config.toml
model = "sound classifier"
dataset = "acted Russian speech (Dusha)"
train_examples = 26041
gain_aug_db = 10
time_shift_ms = 100
n_mels = 80
hop_length = 160
input = "log_mel"
spec_augment = false
win_length = 400
targets = ["emotion"]
num_classes = 4
arch = "quartznet"
norm = "layernorm"
activation = "leaky_relu"
depths = [3, 4, 7, 3]
kernel_size = 11
stem = "single"
widths = [128, 192, 288, 432]
loss = "cross_entropy"
init = "kaiming_normal"
residual_init = "zero_last"
optimizer = "muon"
muon_scale = "match_rms_adamw"
lr = 0.0037
momentum = 0.98
nesterov = false
orthogonalizer = "newton_schulz_5"
adamw_lr_other_params = 0.002
grad_clip = 1.0
ema_decay = 0.995
steps = 6600
batch_size = 256
epochs = 64.9
lr_schedule = "constant"
warmup_steps = 190
weight_decay = 0.1
adamw_weight_decay_other_params = 0.01
Rows from block 13 of a small sound classifier, named by matrix and row number. Rows with one number belong to one channel. Each number is 200 + 20 x the weight over its row's rms, rounded and kept within 0 to 999. All counts start at 0.
After each channel's rows are labels from the 100 clips, of 14848, where the channel reaches its highest value: "top examples" is what is common among them. Only what is clearly more common there than usual is listed. The data: acted Russian speech (Dusha).
# convs1: first pointwise conv (model.blocks.13.convs.1.weight, 288x288x1), inputs 0-287
# convs3: second pointwise conv (model.blocks.13.convs.3.weight, 288x288x1, transposed), outputs 0-287

convs1.261,181,185,212,200,193,189,203,213,187,170,187,189,201,175,228,201,209,181,177,201,184,247,204,215,221,206,205,203,203,180,163,229,193,211,203,245,202,187,170,224,219,170,200,195,224,161,194,172,184,221,194,221,198,177,187,199,217,205,181,169,169,202,220,195,238,192,186,208,210,216,209,187,209,201,216,210,221,205,234,200,234,214,202,192,205,152,202,220,174,222,207,215,232,183,205,188,192,198,197,181,192,207,224,184,207,248,200,163,197,232,193,184,192,196,199,207,207,197,204,173,228,218,196,231,196,171,196,187,233,201,184,208,202,193,205,174,193,225,194,218,194,226,182,222,190,192,205,193,200,166,202,199,213,203,211,238,191,209,182,184,181,171,223,190,194,212,199,146,201,228,234,191,181,198,213,206,186,219,206,164,205,210,169,212,213,162,173,205,209,221,184,205,196,210,179,226,215,200,211,175,176,222,173,208,226,183,197,177,251,202,222,203,199,193,174,238,223,181,206,230,183,214,186,218,172,213,207,182,202,217,207,204,198,191,194,223,160,193,191,181,213,211,211,191,189,206,189,215,228,192,219,167,209,200,166,179,218,202,193,182,149,194,218,240,208,167,212,189,210,183,190,214,122,162,193,191,164,185,207,201,271,228,235,199,186,186,202,192
convs3.261,169,200,194,205,167,205,170,195,228,208,216,229,211,195,202,219,179,199,229,197,231,197,180,195,223,194,209,203,189,189,195,194,218,216,204,212,184,222,177,201,208,209,213,226,191,207,216,172,202,192,214,219,239,201,187,206,222,213,172,204,217,223,165,172,202,204,184,228,181,184,168,226,230,209,212,203,170,222,183,209,161,210,201,190,185,225,177,256,186,197,214,210,186,177,196,231,204,229,201,196,163,200,203,191,204,185,223,192,217,185,199,196,185,183,214,162,194,187,196,203,191,210,211,199,171,230,219,204,211,197,239,185,190,188,185,159,209,193,196,189,205,239,191,218,181,163,224,227,241,203,180,215,161,213,200,172,189,176,234,207,214,160,202,204,150,188,170,210,190,212,221,265,211,238,215,199,184,190,168,196,217,202,195,179,226,207,230,206,184,180,200,172,202,203,207,211,205,184,215,208,216,197,180,206,233,199,227,184,214,174,175,197,179,225,196,210,180,213,169,221,191,221,172,177,176,254,196,181,196,213,199,182,209,202,220,186,201,204,219,179,195,175,205,217,215,154,220,206,165,197,208,154,178,199,198,174,218,182,230,208,155,167,212,213,217,212,210,203,214,211,203,219,187,209,176,209,165,193,175,173,173,239,219,213,234,201,204,224
top examples: emotion: positive

convs1.226,198,172,251,206,186,180,161,214,173,210,185,169,192,188,189,188,187,207,205,203,218,176,223,182,168,237,162,194,197,186,205,213,201,183,205,179,180,191,206,210,221,204,199,212,219,226,220,183,184,208,162,196,221,171,191,202,197,183,171,215,211,180,193,216,218,203,204,206,165,227,231,186,173,220,225,164,189,181,202,239,199,209,172,184,217,208,202,219,152,196,185,149,210,194,209,170,195,199,217,182,218,193,182,241,157,206,246,211,182,231,199,226,197,174,231,216,212,179,184,228,201,193,198,195,239,183,192,203,206,179,169,224,195,204,181,168,209,198,208,190,202,224,199,207,206,248,217,175,197,209,203,199,210,225,191,227,198,168,179,166,178,231,224,190,227,223,190,174,200,192,207,223,218,221,195,201,194,203,197,245,184,194,227,180,201,218,220,206,220,225,197,177,209,230,175,215,185,239,218,220,212,201,218,214,176,218,211,184,170,189,212,207,195,210,190,190,211,217,170,208,182,200,177,199,155,203,236,179,215,171,209,185,195,219,198,195,227,190,186,200,193,209,210,208,236,182,183,202,202,212,175,208,189,190,224,226,207,176,186,213,202,212,215,229,179,188,198,189,220,182,185,153,186,151,195,226,166,224,194,205,174,188,201,228,241,221,229,204
convs3.226,190,219,213,200,255,197,193,170,253,197,198,268,208,220,162,149,207,196,205,172,235,197,202,195,197,220,219,204,194,199,150,191,231,231,238,211,192,155,215,220,206,212,190,202,212,202,207,185,174,203,238,234,183,153,200,241,180,194,180,194,180,209,251,158,208,220,196,202,195,207,210,196,187,225,189,187,149,201,156,211,235,219,215,210,206,218,203,192,208,181,206,181,166,198,191,207,199,208,194,216,239,229,205,142,197,202,187,195,200,210,201,229,235,191,203,173,179,203,198,200,209,195,191,193,170,192,210,230,192,187,239,179,206,225,192,189,185,236,203,202,195,195,209,204,188,198,218,205,204,167,199,181,187,225,222,176,199,184,180,215,198,225,212,217,231,182,198,203,220,204,214,166,188,156,206,202,195,195,202,190,190,193,171,190,168,196,212,137,182,194,198,193,218,189,189,187,220,203,184,175,246,205,166,207,205,205,197,183,188,176,202,217,215,221,180,201,202,183,214,214,189,211,182,191,186,169,222,193,201,202,198,218,199,198,207,203,185,186,205,218,205,197,192,180,214,192,173,212,191,196,249,193,220,202,201,233,193,218,204,227,217,196,196,176,184,161,195,200,185,194,202,199,206,186,188,215,164,221,198,242,192,222,215,191,220,180,189,207
top examples: emotion: angry

convs1.33,196,188,216,203,183,210,175,177,226,225,204,214,184,213,200,251,200,216,181,172,173,203,188,187,228,194,183,208,234,225,199,224,196,144,185,225,207,196,239,186,159,197,262,207,202,185,188,216,215,218,197,200,218,192,224,220,199,181,220,192,226,195,200,196,212,172,240,163,157,182,203,199,216,176,183,203,185,195,228,236,187,193,178,191,257,196,213,210,190,205,186,194,232,225,194,213,199,247,201,209,196,177,234,179,213,173,195,225,212,185,169,147,254,191,200,190,190,172,191,211,191,225,174,218,201,201,196,175,192,208,209,199,207,199,182,186,184,195,206,207,198,243,211,191,193,230,197,202,195,231,179,214,216,203,182,200,216,173,179,226,224,186,190,211,209,202,201,202,189,208,219,213,214,217,196,195,205,208,170,203,195,175,211,190,190,183,186,232,169,231,198,205,207,192,185,181,161,191,199,212,206,218,240,191,173,192,206,209,187,201,237,209,137,234,185,236,226,180,190,187,205,219,188,233,207,183,188,214,199,201,233,216,204,202,211,183,234,182,222,208,208,202,175,192,195,230,169,210,217,192,210,178,175,180,224,171,225,219,203,191,203,174,212,167,217,211,220,209,198,203,207,178,180,205,201,193,184,218,198,198,156,238,201,205,193,164,174,179
convs3.33,200,202,158,172,191,190,180,211,196,204,223,187,203,217,217,226,165,188,204,211,204,201,189,211,176,206,184,194,172,230,237,211,185,181,210,193,211,152,220,190,215,209,264,204,205,171,209,209,182,210,210,233,207,188,179,189,196,178,196,228,200,169,179,201,235,182,209,226,223,196,166,186,207,244,225,198,196,175,170,207,177,176,212,198,226,196,190,217,201,181,194,227,181,159,193,208,195,179,186,184,213,198,229,190,198,205,196,227,188,176,199,223,210,175,226,192,197,194,217,204,223,184,209,191,168,219,214,191,204,198,222,187,193,207,216,162,213,208,194,223,160,186,231,210,195,187,200,202,236,182,204,165,185,174,221,200,203,212,188,179,217,177,215,222,192,185,185,198,213,201,179,199,195,194,216,169,188,196,182,200,181,220,230,235,205,195,220,201,206,198,197,200,183,205,206,226,250,156,152,205,174,198,251,172,187,215,189,179,207,228,222,217,232,168,229,189,227,159,205,213,215,249,180,196,206,131,185,197,185,195,200,203,207,193,218,216,178,204,215,203,199,215,208,189,199,222,183,223,213,228,220,184,195,180,215,230,241,178,168,215,218,233,218,195,194,185,198,207,220,188,197,155,182,201,213,195,202,155,181,196,188,210,187,217,209,233,225,183
top examples: emotion: positive

convs1.128,180,170,177,181,195,209,175,205,210,182,220,215,181,216,235,184,196,186,180,203,237,184,174,161,179,198,177,187,168,200,183,200,188,198,229,206,208,177,199,192,185,213,182,180,216,185,197,222,178,207,210,211,162,202,186,220,190,194,175,196,200,192,215,232,229,193,215,192,199,185,174,219,249,184,192,205,225,223,204,224,189,151,189,210,182,193,190,190,192,222,215,181,220,156,206,220,204,225,199,206,195,202,203,227,206,174,214,195,193,212,210,192,239,229,203,236,229,201,195,167,193,214,200,194,201,180,185,194,207,224,174,199,194,184,210,208,182,176,144,197,187,200,187,221,163,216,190,233,188,253,208,195,232,179,187,174,233,202,198,228,179,172,201,197,231,198,216,206,195,207,206,221,165,228,203,209,191,203,203,202,236,195,196,207,209,181,186,176,209,194,218,211,202,179,195,219,199,239,159,219,190,198,189,239,194,176,236,198,212,223,179,200,179,225,164,201,170,206,220,227,243,225,204,219,186,180,244,180,198,235,199,192,202,201,219,172,182,189,192,229,193,223,231,165,165,215,208,203,191,203,205,220,192,210,211,160,211,215,194,216,164,217,199,171,180,162,170,184,217,221,210,204,224,214,163,185,218,137,185,204,209,188,202,196,207,214,181,227
convs3.128,177,214,212,191,176,177,222,219,193,193,238,180,179,222,202,181,203,198,196,229,199,207,179,208,215,227,190,205,212,183,237,227,220,187,215,168,211,216,224,215,174,193,171,193,224,216,196,209,192,214,177,202,217,202,206,199,187,202,163,215,199,224,183,222,185,164,205,199,179,188,171,199,242,211,168,190,206,194,243,208,220,199,190,191,211,168,213,175,246,188,206,198,151,203,210,204,225,226,170,172,174,202,229,203,211,184,203,238,198,225,228,215,201,172,186,186,214,177,204,196,181,176,190,214,193,188,246,191,199,211,213,209,224,182,195,219,167,180,151,204,231,216,165,223,203,193,179,186,217,186,206,185,196,201,195,184,205,201,178,194,190,156,194,233,179,196,164,204,236,192,199,212,193,208,225,194,184,162,235,192,214,198,182,172,210,209,147,211,206,216,212,197,186,202,188,195,184,196,194,196,209,191,231,202,214,206,212,177,231,188,209,172,197,203,203,188,226,179,224,205,197,210,216,202,244,201,235,170,220,196,201,180,186,198,186,189,179,187,189,186,195,252,219,199,172,212,183,166,237,209,200,185,191,178,211,171,170,235,193,235,220,203,243,183,207,187,213,184,191,209,177,214,182,217,215,165,225,234,204,232,165,204,176,197,224,235,233,185
top examples: emotion: angry

convs1.283,210,202,174,189,168,150,207,219,202,190,199,206,204,191,178,220,194,200,174,195,223,200,154,172,212,201,174,174,197,190,228,214,148,188,201,186,224,204,184,192,229,209,227,189,227,200,219,213,184,228,201,165,193,209,193,206,212,198,186,188,205,210,230,205,224,221,185,199,234,194,198,198,189,212,203,213,249,213,207,223,216,186,217,164,196,204,200,185,224,223,202,198,163,201,221,185,219,213,198,203,199,241,200,187,216,189,200,201,175,196,154,167,216,245,210,207,207,202,179,172,145,193,148,195,203,206,235,196,220,213,217,232,204,189,232,185,170,200,181,201,172,198,194,211,201,203,198,202,172,196,168,191,246,232,208,155,215,198,199,220,179,190,224,177,214,179,193,199,171,201,226,170,221,204,187,234,193,203,185,225,202,195,202,168,145,196,190,200,191,198,202,210,190,181,199,209,235,185,192,207,203,195,217,211,194,198,197,173,184,209,225,220,170,210,205,187,184,205,213,202,178,175,233,194,180,204,237,193,180,197,206,197,204,150,207,197,190,220,198,174,226,192,189,256,187,201,173,185,175,204,209,205,200,235,180,218,223,200,248,181,209,191,195,199,212,179,205,195,200,180,177,223,208,166,197,239,215,202,188,180,194,240,252,211,191,188,170,172
convs3.283,182,221,191,199,193,193,194,239,184,200,233,206,206,193,200,205,188,198,178,196,206,211,197,200,167,207,220,192,190,202,175,222,188,192,210,196,175,200,222,193,163,199,238,215,198,189,210,201,196,171,197,195,237,220,178,182,199,199,229,224,236,207,168,200,203,197,192,240,223,218,181,203,179,176,178,169,162,210,177,195,209,236,208,164,254,184,201,201,198,214,167,242,180,215,183,193,204,192,218,219,192,220,224,226,192,208,240,196,188,180,220,204,213,172,202,198,198,208,185,200,211,179,193,204,211,207,181,181,199,200,218,201,214,216,200,237,192,176,222,198,206,207,174,239,223,170,244,180,190,171,157,213,185,216,211,209,180,180,209,191,193,229,180,223,248,203,226,201,188,176,226,210,189,226,213,163,225,196,207,177,185,222,184,189,191,186,248,164,186,173,211,185,195,209,200,191,202,182,213,210,223,205,195,207,190,201,185,212,182,181,201,218,217,244,215,212,219,205,202,226,204,191,195,211,241,163,130,208,208,163,202,203,179,179,202,180,207,162,201,188,207,192,195,202,183,183,209,154,154,166,206,191,197,193,217,215,213,200,204,153,202,192,243,197,197,203,214,192,204,226,189,202,217,240,185,195,171,237,182,226,219,236,209,174,184,220,190,190
top examples: emotion: angry

convs1.94,220,207,175,196,202,191,182,179,212,183,206,209,185,215,172,204,230,202,173,176,207,208,196,222,194,175,168,230,192,179,184,191,196,188,243,197,222,217,211,195,214,201,199,201,240,208,213,193,204,226,203,224,179,197,184,195,214,209,201,218,226,239,211,254,160,209,206,229,203,213,213,161,222,224,195,179,142,216,201,257,232,220,198,220,139,203,197,199,171,195,203,236,197,191,214,208,236,201,186,198,191,179,205,190,193,183,215,202,195,183,196,185,197,170,172,209,179,180,229,217,213,213,200,184,195,208,183,184,179,206,223,228,170,225,188,216,171,211,214,196,223,161,177,212,228,153,219,187,207,179,219,209,196,192,203,186,235,218,179,185,171,233,190,205,192,210,206,185,195,208,194,215,198,195,213,181,233,190,183,182,191,225,198,210,184,214,231,179,209,232,164,194,202,197,215,171,144,197,238,180,199,161,183,212,216,201,192,181,233,191,171,186,213,191,216,192,190,205,189,186,201,214,186,205,190,186,141,186,178,193,215,200,209,203,213,239,172,202,200,203,220,185,186,218,199,183,238,159,228,218,208,224,184,154,209,213,206,214,199,156,207,204,201,184,198,197,172,203,221,205,226,198,200,220,188,201,197,170,227,206,221,185,183,186,229,177,218,190
convs3.94,216,231,170,180,220,206,204,216,192,212,194,192,193,211,204,236,234,192,206,171,177,184,208,200,211,195,130,185,194,202,169,159,218,189,168,246,183,213,217,190,194,209,205,218,190,192,196,186,219,174,162,207,204,185,228,211,192,198,203,186,224,216,209,239,215,218,216,194,223,211,237,199,221,246,201,183,189,197,239,179,160,225,180,173,189,217,189,203,245,202,192,194,204,176,213,194,195,220,192,180,209,227,210,244,201,202,176,179,194,187,216,222,176,200,178,196,237,205,208,200,192,201,214,205,227,213,185,193,199,203,178,179,188,183,200,226,226,193,188,228,192,225,194,205,197,205,212,163,220,193,269,223,220,223,231,187,212,202,180,194,151,175,200,212,157,216,203,212,213,203,257,202,207,202,212,176,213,187,213,211,157,203,208,169,177,199,216,243,215,210,180,196,219,187,200,204,159,169,201,203,229,209,189,206,186,225,215,186,198,179,208,209,206,177,197,203,188,193,183,214,226,198,225,179,216,243,195,191,193,165,202,221,210,204,184,196,196,191,199,208,210,155,161,195,221,187,213,210,200,242,193,181,211,178,182,209,214,168,189,196,192,210,196,184,166,192,197,194,176,175,178,180,209,191,183,201,237,152,197,196,196,193,186,219,176,218,197,219
top examples: emotion: positive

convs1.58,222,198,168,229,208,152,214,208,211,189,193,190,185,191,196,192,210,196,186,245,215,179,208,211,240,183,168,176,199,205,197,199,213,213,209,216,226,217,214,181,168,192,196,187,226,193,191,234,181,206,193,201,212,211,225,214,229,168,207,168,190,190,215,198,201,192,225,229,236,220,212,172,176,182,184,217,179,188,160,199,227,199,205,197,180,194,217,213,228,180,174,207,183,246,251,181,183,204,208,208,188,177,202,167,195,192,245,196,213,227,216,177,217,235,222,184,209,203,210,187,179,208,207,227,176,211,185,206,229,220,190,178,235,200,202,210,160,193,193,183,181,180,170,201,197,202,207,211,184,208,231,175,212,231,173,180,187,224,203,230,214,206,211,197,176,197,205,202,170,190,217,183,216,176,183,247,222,178,178,217,213,231,192,202,221,170,194,205,220,204,220,189,211,231,196,197,247,161,231,196,192,172,182,231,214,214,210,200,209,234,194,176,188,233,212,170,182,220,161,207,174,215,192,208,210,214,191,169,205,219,210,236,174,197,182,179,190,239,215,182,171,178,166,219,228,185,188,184,183,175,194,186,186,208,210,221,228,190,195,189,183,207,213,203,220,197,199,211,195,197,218,193,218,201,220,219,223,179,253,223,208,181,206,175,203,189,256,199
convs3.58,226,190,186,216,201,210,175,193,207,175,165,208,207,185,207,187,204,206,156,243,200,177,189,202,216,171,182,202,201,228,181,213,188,181,179,179,193,156,222,211,202,212,193,177,190,199,207,174,194,211,191,200,194,195,212,213,219,170,195,187,190,195,211,234,208,185,216,188,237,198,199,202,197,195,210,221,199,187,231,141,173,201,211,216,207,190,233,228,190,218,201,205,230,242,208,210,198,161,216,191,192,196,226,209,199,180,192,236,196,159,203,211,191,186,185,213,161,176,217,212,147,196,214,193,187,216,205,180,208,131,205,189,195,220,206,185,217,209,188,206,235,194,160,228,212,211,206,219,249,213,206,178,199,195,188,234,199,197,164,188,176,223,183,190,186,217,213,193,190,190,167,212,195,192,190,236,193,179,214,207,219,187,233,218,193,225,206,179,180,205,196,206,206,214,201,209,175,151,210,207,177,214,174,210,232,192,211,203,211,179,199,196,220,197,202,217,197,193,212,179,224,225,187,228,236,222,212,190,222,199,194,225,207,197,192,196,187,225,182,168,205,184,185,189,170,171,165,214,204,219,211,172,198,215,228,233,207,213,205,166,211,156,217,230,222,206,211,190,176,221,196,208,184,213,212,182,175,197,178,235,172,240,200,187,191,208,282,202
top examples: emotion: angry

convs1.93,214,156,203,217,220,194,207,228,221,154,173,176,207,190,203,240,171,200,194,181,210,169,198,187,186,204,184,241,198,194,210,180,232,181,224,228,181,211,193,215,199,206,253,186,212,188,178,181,217,193,183,195,203,168,220,224,195,205,197,201,178,193,248,198,229,221,210,194,198,209,169,202,173,179,202,231,175,181,192,212,200,183,181,205,182,206,210,178,215,192,189,166,194,216,223,197,238,185,183,216,208,163,216,232,225,179,193,184,158,214,196,195,206,193,203,195,195,168,208,194,218,226,200,208,180,183,224,205,204,135,172,206,232,209,208,189,200,177,175,194,198,181,183,203,193,185,209,259,202,188,191,213,182,192,171,187,217,193,193,215,189,191,224,182,192,183,170,203,196,195,193,238,158,243,194,178,152,225,166,253,240,203,240,223,193,220,232,192,180,205,199,206,215,204,176,201,191,208,191,203,216,199,172,201,210,188,185,222,196,180,218,164,194,177,216,183,189,172,229,219,211,207,220,183,206,225,225,217,209,210,183,176,244,183,180,187,196,201,198,217,191,202,216,216,199,202,171,165,183,199,197,195,209,210,163,216,205,201,216,216,197,224,215,199,223,206,188,195,206,206,178,216,190,226,221,214,199,209,186,182,225,215,224,193,220,193,214,265
convs3.93,193,203,198,230,225,200,190,180,212,160,251,178,210,231,206,202,209,202,220,205,262,210,149,193,173,221,199,181,243,214,236,200,190,205,208,193,220,191,218,230,195,213,203,204,200,173,207,222,248,203,194,199,196,210,137,181,226,196,228,208,182,187,211,221,210,237,196,229,212,188,204,198,191,204,153,198,212,202,205,204,222,205,217,279,229,211,214,175,177,187,220,186,201,194,207,198,185,218,220,154,159,171,181,230,209,188,203,183,195,194,214,194,194,173,232,197,173,213,211,196,226,215,193,199,199,210,243,211,192,215,175,193,220,216,188,182,193,185,224,206,185,203,193,196,215,199,198,223,204,216,226,236,174,205,223,190,207,211,178,211,209,200,200,200,194,205,177,209,168,205,216,218,196,235,191,205,202,178,201,187,230,206,192,199,201,194,201,178,181,210,162,193,191,186,193,207,239,229,219,211,198,217,188,186,192,235,207,199,170,197,188,190,195,194,198,183,208,227,200,222,195,207,216,205,193,223,134,183,222,172,192,189,183,183,205,197,212,212,235,201,194,185,182,193,192,214,219,175,177,214,186,192,192,161,196,165,169,164,167,227,194,169,175,199,201,176,178,207,215,172,181,207,194,202,195,168,189,190,178,209,208,184,194,227,213,197,165,157
top examples: emotion: angry

convs1.248,213,226,164,215,169,213,186,216,198,217,228,225,236,192,205,185,185,171,204,212,211,196,172,217,227,208,188,213,179,196,213,211,206,199,178,203,206,188,207,220,193,222,178,193,195,188,201,210,188,203,224,230,199,201,216,196,200,231,224,175,200,197,202,224,234,186,208,194,220,172,196,172,207,196,197,223,192,217,214,186,190,165,239,221,214,190,179,184,247,218,205,168,208,218,247,192,228,230,226,234,233,177,217,200,198,164,229,171,203,192,213,150,193,170,210,204,207,215,213,186,242,217,254,202,172,215,197,178,218,168,215,195,210,170,208,188,207,171,205,216,201,187,190,196,193,181,193,199,176,210,203,187,191,219,198,218,207,219,206,214,180,226,215,198,168,181,194,194,195,214,232,180,196,173,203,172,178,167,203,212,221,165,217,179,202,193,186,194,217,225,231,177,214,232,189,166,235,213,204,178,167,187,171,198,202,221,178,217,224,208,165,227,236,203,249,216,172,189,170,227,188,192,242,221,217,206,175,227,232,222,183,183,191,194,173,206,219,182,217,212,225,190,186,155,208,228,196,197,207,223,194,198,165,172,202,214,227,198,180,189,199,180,216,223,174,215,196,198,209,196,202,195,187,189,207,226,233,178,214,197,201,192,196,219,220,195,255,207
convs3.248,228,218,169,202,225,184,238,188,215,208,183,163,189,211,180,206,169,199,192,161,168,160,175,197,216,193,208,201,210,196,192,170,199,205,195,212,169,217,209,195,189,213,203,203,196,205,197,199,228,187,204,180,210,194,188,187,170,209,202,225,185,195,221,202,162,213,167,198,185,214,212,181,184,189,227,173,192,208,166,186,192,178,202,244,210,236,209,216,186,210,209,193,240,206,251,197,194,199,230,182,202,174,203,199,197,211,189,190,204,224,212,216,218,183,175,201,218,197,187,202,199,197,200,200,183,176,187,209,209,252,219,190,205,182,204,195,225,192,151,240,196,199,202,220,144,205,200,206,236,209,204,189,206,240,211,184,216,221,183,164,181,218,210,218,200,213,186,223,199,187,192,190,205,224,189,183,188,227,187,184,229,161,205,229,178,185,159,241,216,206,220,195,207,231,206,160,233,234,201,194,208,205,170,204,176,204,242,176,184,166,223,190,189,204,234,194,231,204,185,183,208,194,215,216,181,224,187,233,210,201,209,149,188,181,170,208,208,236,165,187,230,205,206,199,224,164,188,189,194,193,172,206,165,229,220,215,216,195,200,192,180,199,198,211,231,145,214,184,222,230,217,178,205,183,205,202,189,203,204,206,209,192,180,210,236,227,171,226
top examples: emotion: angry

convs1.63,202,194,233,202,184,188,217,188,201,174,211,216,204,173,209,228,187,237,232,215,219,191,203,194,184,200,170,225,186,208,186,190,190,167,181,181,239,190,192,198,213,193,197,207,201,214,189,206,201,197,180,184,181,206,210,209,232,193,204,204,168,203,159,223,217,154,235,204,184,167,191,206,170,227,201,206,193,236,213,177,200,182,195,175,227,210,177,227,161,183,219,157,212,179,188,219,150,174,211,186,228,207,197,178,236,216,181,202,188,216,227,209,213,242,206,182,194,166,203,201,209,213,227,179,184,166,199,249,221,164,211,205,182,196,169,189,226,202,215,187,198,199,229,198,217,175,190,196,177,198,231,186,205,237,199,177,190,228,198,182,192,223,205,184,216,217,196,199,193,157,228,165,226,217,192,211,183,216,217,206,214,194,209,227,192,209,229,213,189,229,184,175,230,213,188,189,227,180,185,182,195,209,207,194,210,192,168,214,169,202,208,207,170,189,200,200,194,215,204,242,225,207,219,214,186,192,183,211,198,174,182,177,181,239,211,199,193,216,199,208,170,189,190,173,166,227,223,183,161,192,221,211,183,225,168,207,211,231,199,180,182,200,210,186,227,229,244,152,177,232,186,196,181,218,158,185,199,189,170,211,211,205,187,184,215,191,193,237
convs3.63,215,218,205,208,200,206,209,206,195,205,222,212,204,187,187,207,198,188,189,234,159,167,192,196,178,216,170,186,218,212,192,197,171,203,205,207,204,173,223,226,240,208,189,208,161,240,203,217,203,210,213,200,202,195,225,194,191,169,174,190,212,216,203,212,207,218,178,210,173,188,184,197,198,163,207,210,227,205,228,205,196,191,180,212,257,252,170,204,231,213,204,197,196,185,210,213,200,215,218,193,180,207,207,232,197,179,216,204,217,201,232,218,199,201,198,198,211,201,185,202,201,153,199,207,207,159,196,165,210,204,220,201,209,201,199,202,189,179,179,230,210,231,173,189,173,211,197,226,155,201,189,178,199,218,171,192,215,184,168,224,188,197,204,192,220,190,220,205,178,176,223,180,207,183,220,212,184,205,216,216,177,200,197,218,160,208,186,265,178,175,191,196,200,189,199,185,182,181,187,193,192,209,190,236,168,221,200,206,227,214,177,207,210,208,180,180,180,182,178,219,197,208,245,177,214,205,198,160,185,170,195,160,189,203,247,198,221,213,210,210,187,199,211,162,210,231,239,184,203,185,169,201,159,189,204,172,196,226,197,180,180,153,164,163,204,202,212,194,214,198,180,186,230,235,241,187,214,222,208,226,199,183,181,210,258,222,236,207
top examples: emotion: angry

convs1.275,204,185,248,162,196,208,170,216,203,169,184,178,171,189,219,171,195,228,196,198,202,188,221,236,214,234,198,193,182,251,171,176,208,189,186,183,221,174,206,208,214,214,217,197,203,226,201,174,233,205,204,180,195,202,231,234,171,171,187,234,185,155,196,184,197,223,224,180,188,236,218,192,165,215,204,215,202,217,202,188,184,254,225,236,222,225,212,201,142,225,206,196,194,178,195,194,183,211,213,203,221,217,182,203,208,222,167,225,206,216,219,192,181,218,201,171,205,192,200,194,188,198,203,183,223,210,196,180,216,204,182,209,182,231,220,181,213,179,175,186,211,215,192,215,169,195,210,220,202,169,214,225,194,198,210,222,207,214,173,171,213,221,211,167,191,220,199,218,221,211,213,198,211,207,166,221,238,232,233,178,184,209,186,194,195,167,202,193,199,209,212,175,184,192,197,165,183,209,227,184,224,159,155,210,220,193,215,163,262,196,157,183,183,196,201,194,226,210,231,202,200,199,184,187,203,211,186,200,223,213,220,193,199,214,227,220,191,226,190,216,198,218,222,226,184,194,208,194,235,189,215,171,229,173,189,178,214,216,237,204,200,210,185,207,204,186,217,196,194,197,169,214,232,219,212,208,206,183,184,197,191,197,175,191,189,159,227,207
convs3.275,207,197,180,211,169,188,218,210,194,237,173,187,203,203,196,205,150,207,194,202,218,191,198,206,242,174,197,188,205,213,206,218,183,181,205,144,215,193,202,167,206,197,198,176,172,179,212,209,228,233,211,164,202,189,228,180,171,202,204,201,207,173,223,222,178,212,200,208,235,210,188,207,191,214,198,154,202,209,243,210,149,195,217,204,178,213,216,170,230,253,208,182,209,216,216,201,212,198,202,194,194,224,165,151,204,211,206,209,176,240,186,211,215,158,193,197,193,231,215,201,209,190,204,198,209,137,194,219,215,207,231,203,217,199,214,192,183,206,185,199,208,219,208,176,196,215,216,163,191,211,215,180,177,189,209,179,193,215,209,188,196,250,221,205,195,212,213,202,223,203,178,232,208,184,209,178,183,200,198,187,190,176,211,194,187,188,221,211,183,201,185,200,224,237,199,222,180,201,225,181,184,195,206,247,200,219,274,168,195,200,190,168,186,168,207,174,190,212,199,187,206,156,202,250,211,236,197,197,168,169,206,185,207,233,211,198,226,182,181,189,191,166,213,143,178,206,220,203,196,220,221,221,187,198,191,204,190,214,190,188,189,224,198,196,214,205,200,217,194,198,184,231,212,177,174,184,191,188,223,220,213,181,197,201,222,195,214,210
top examples: emotion: positive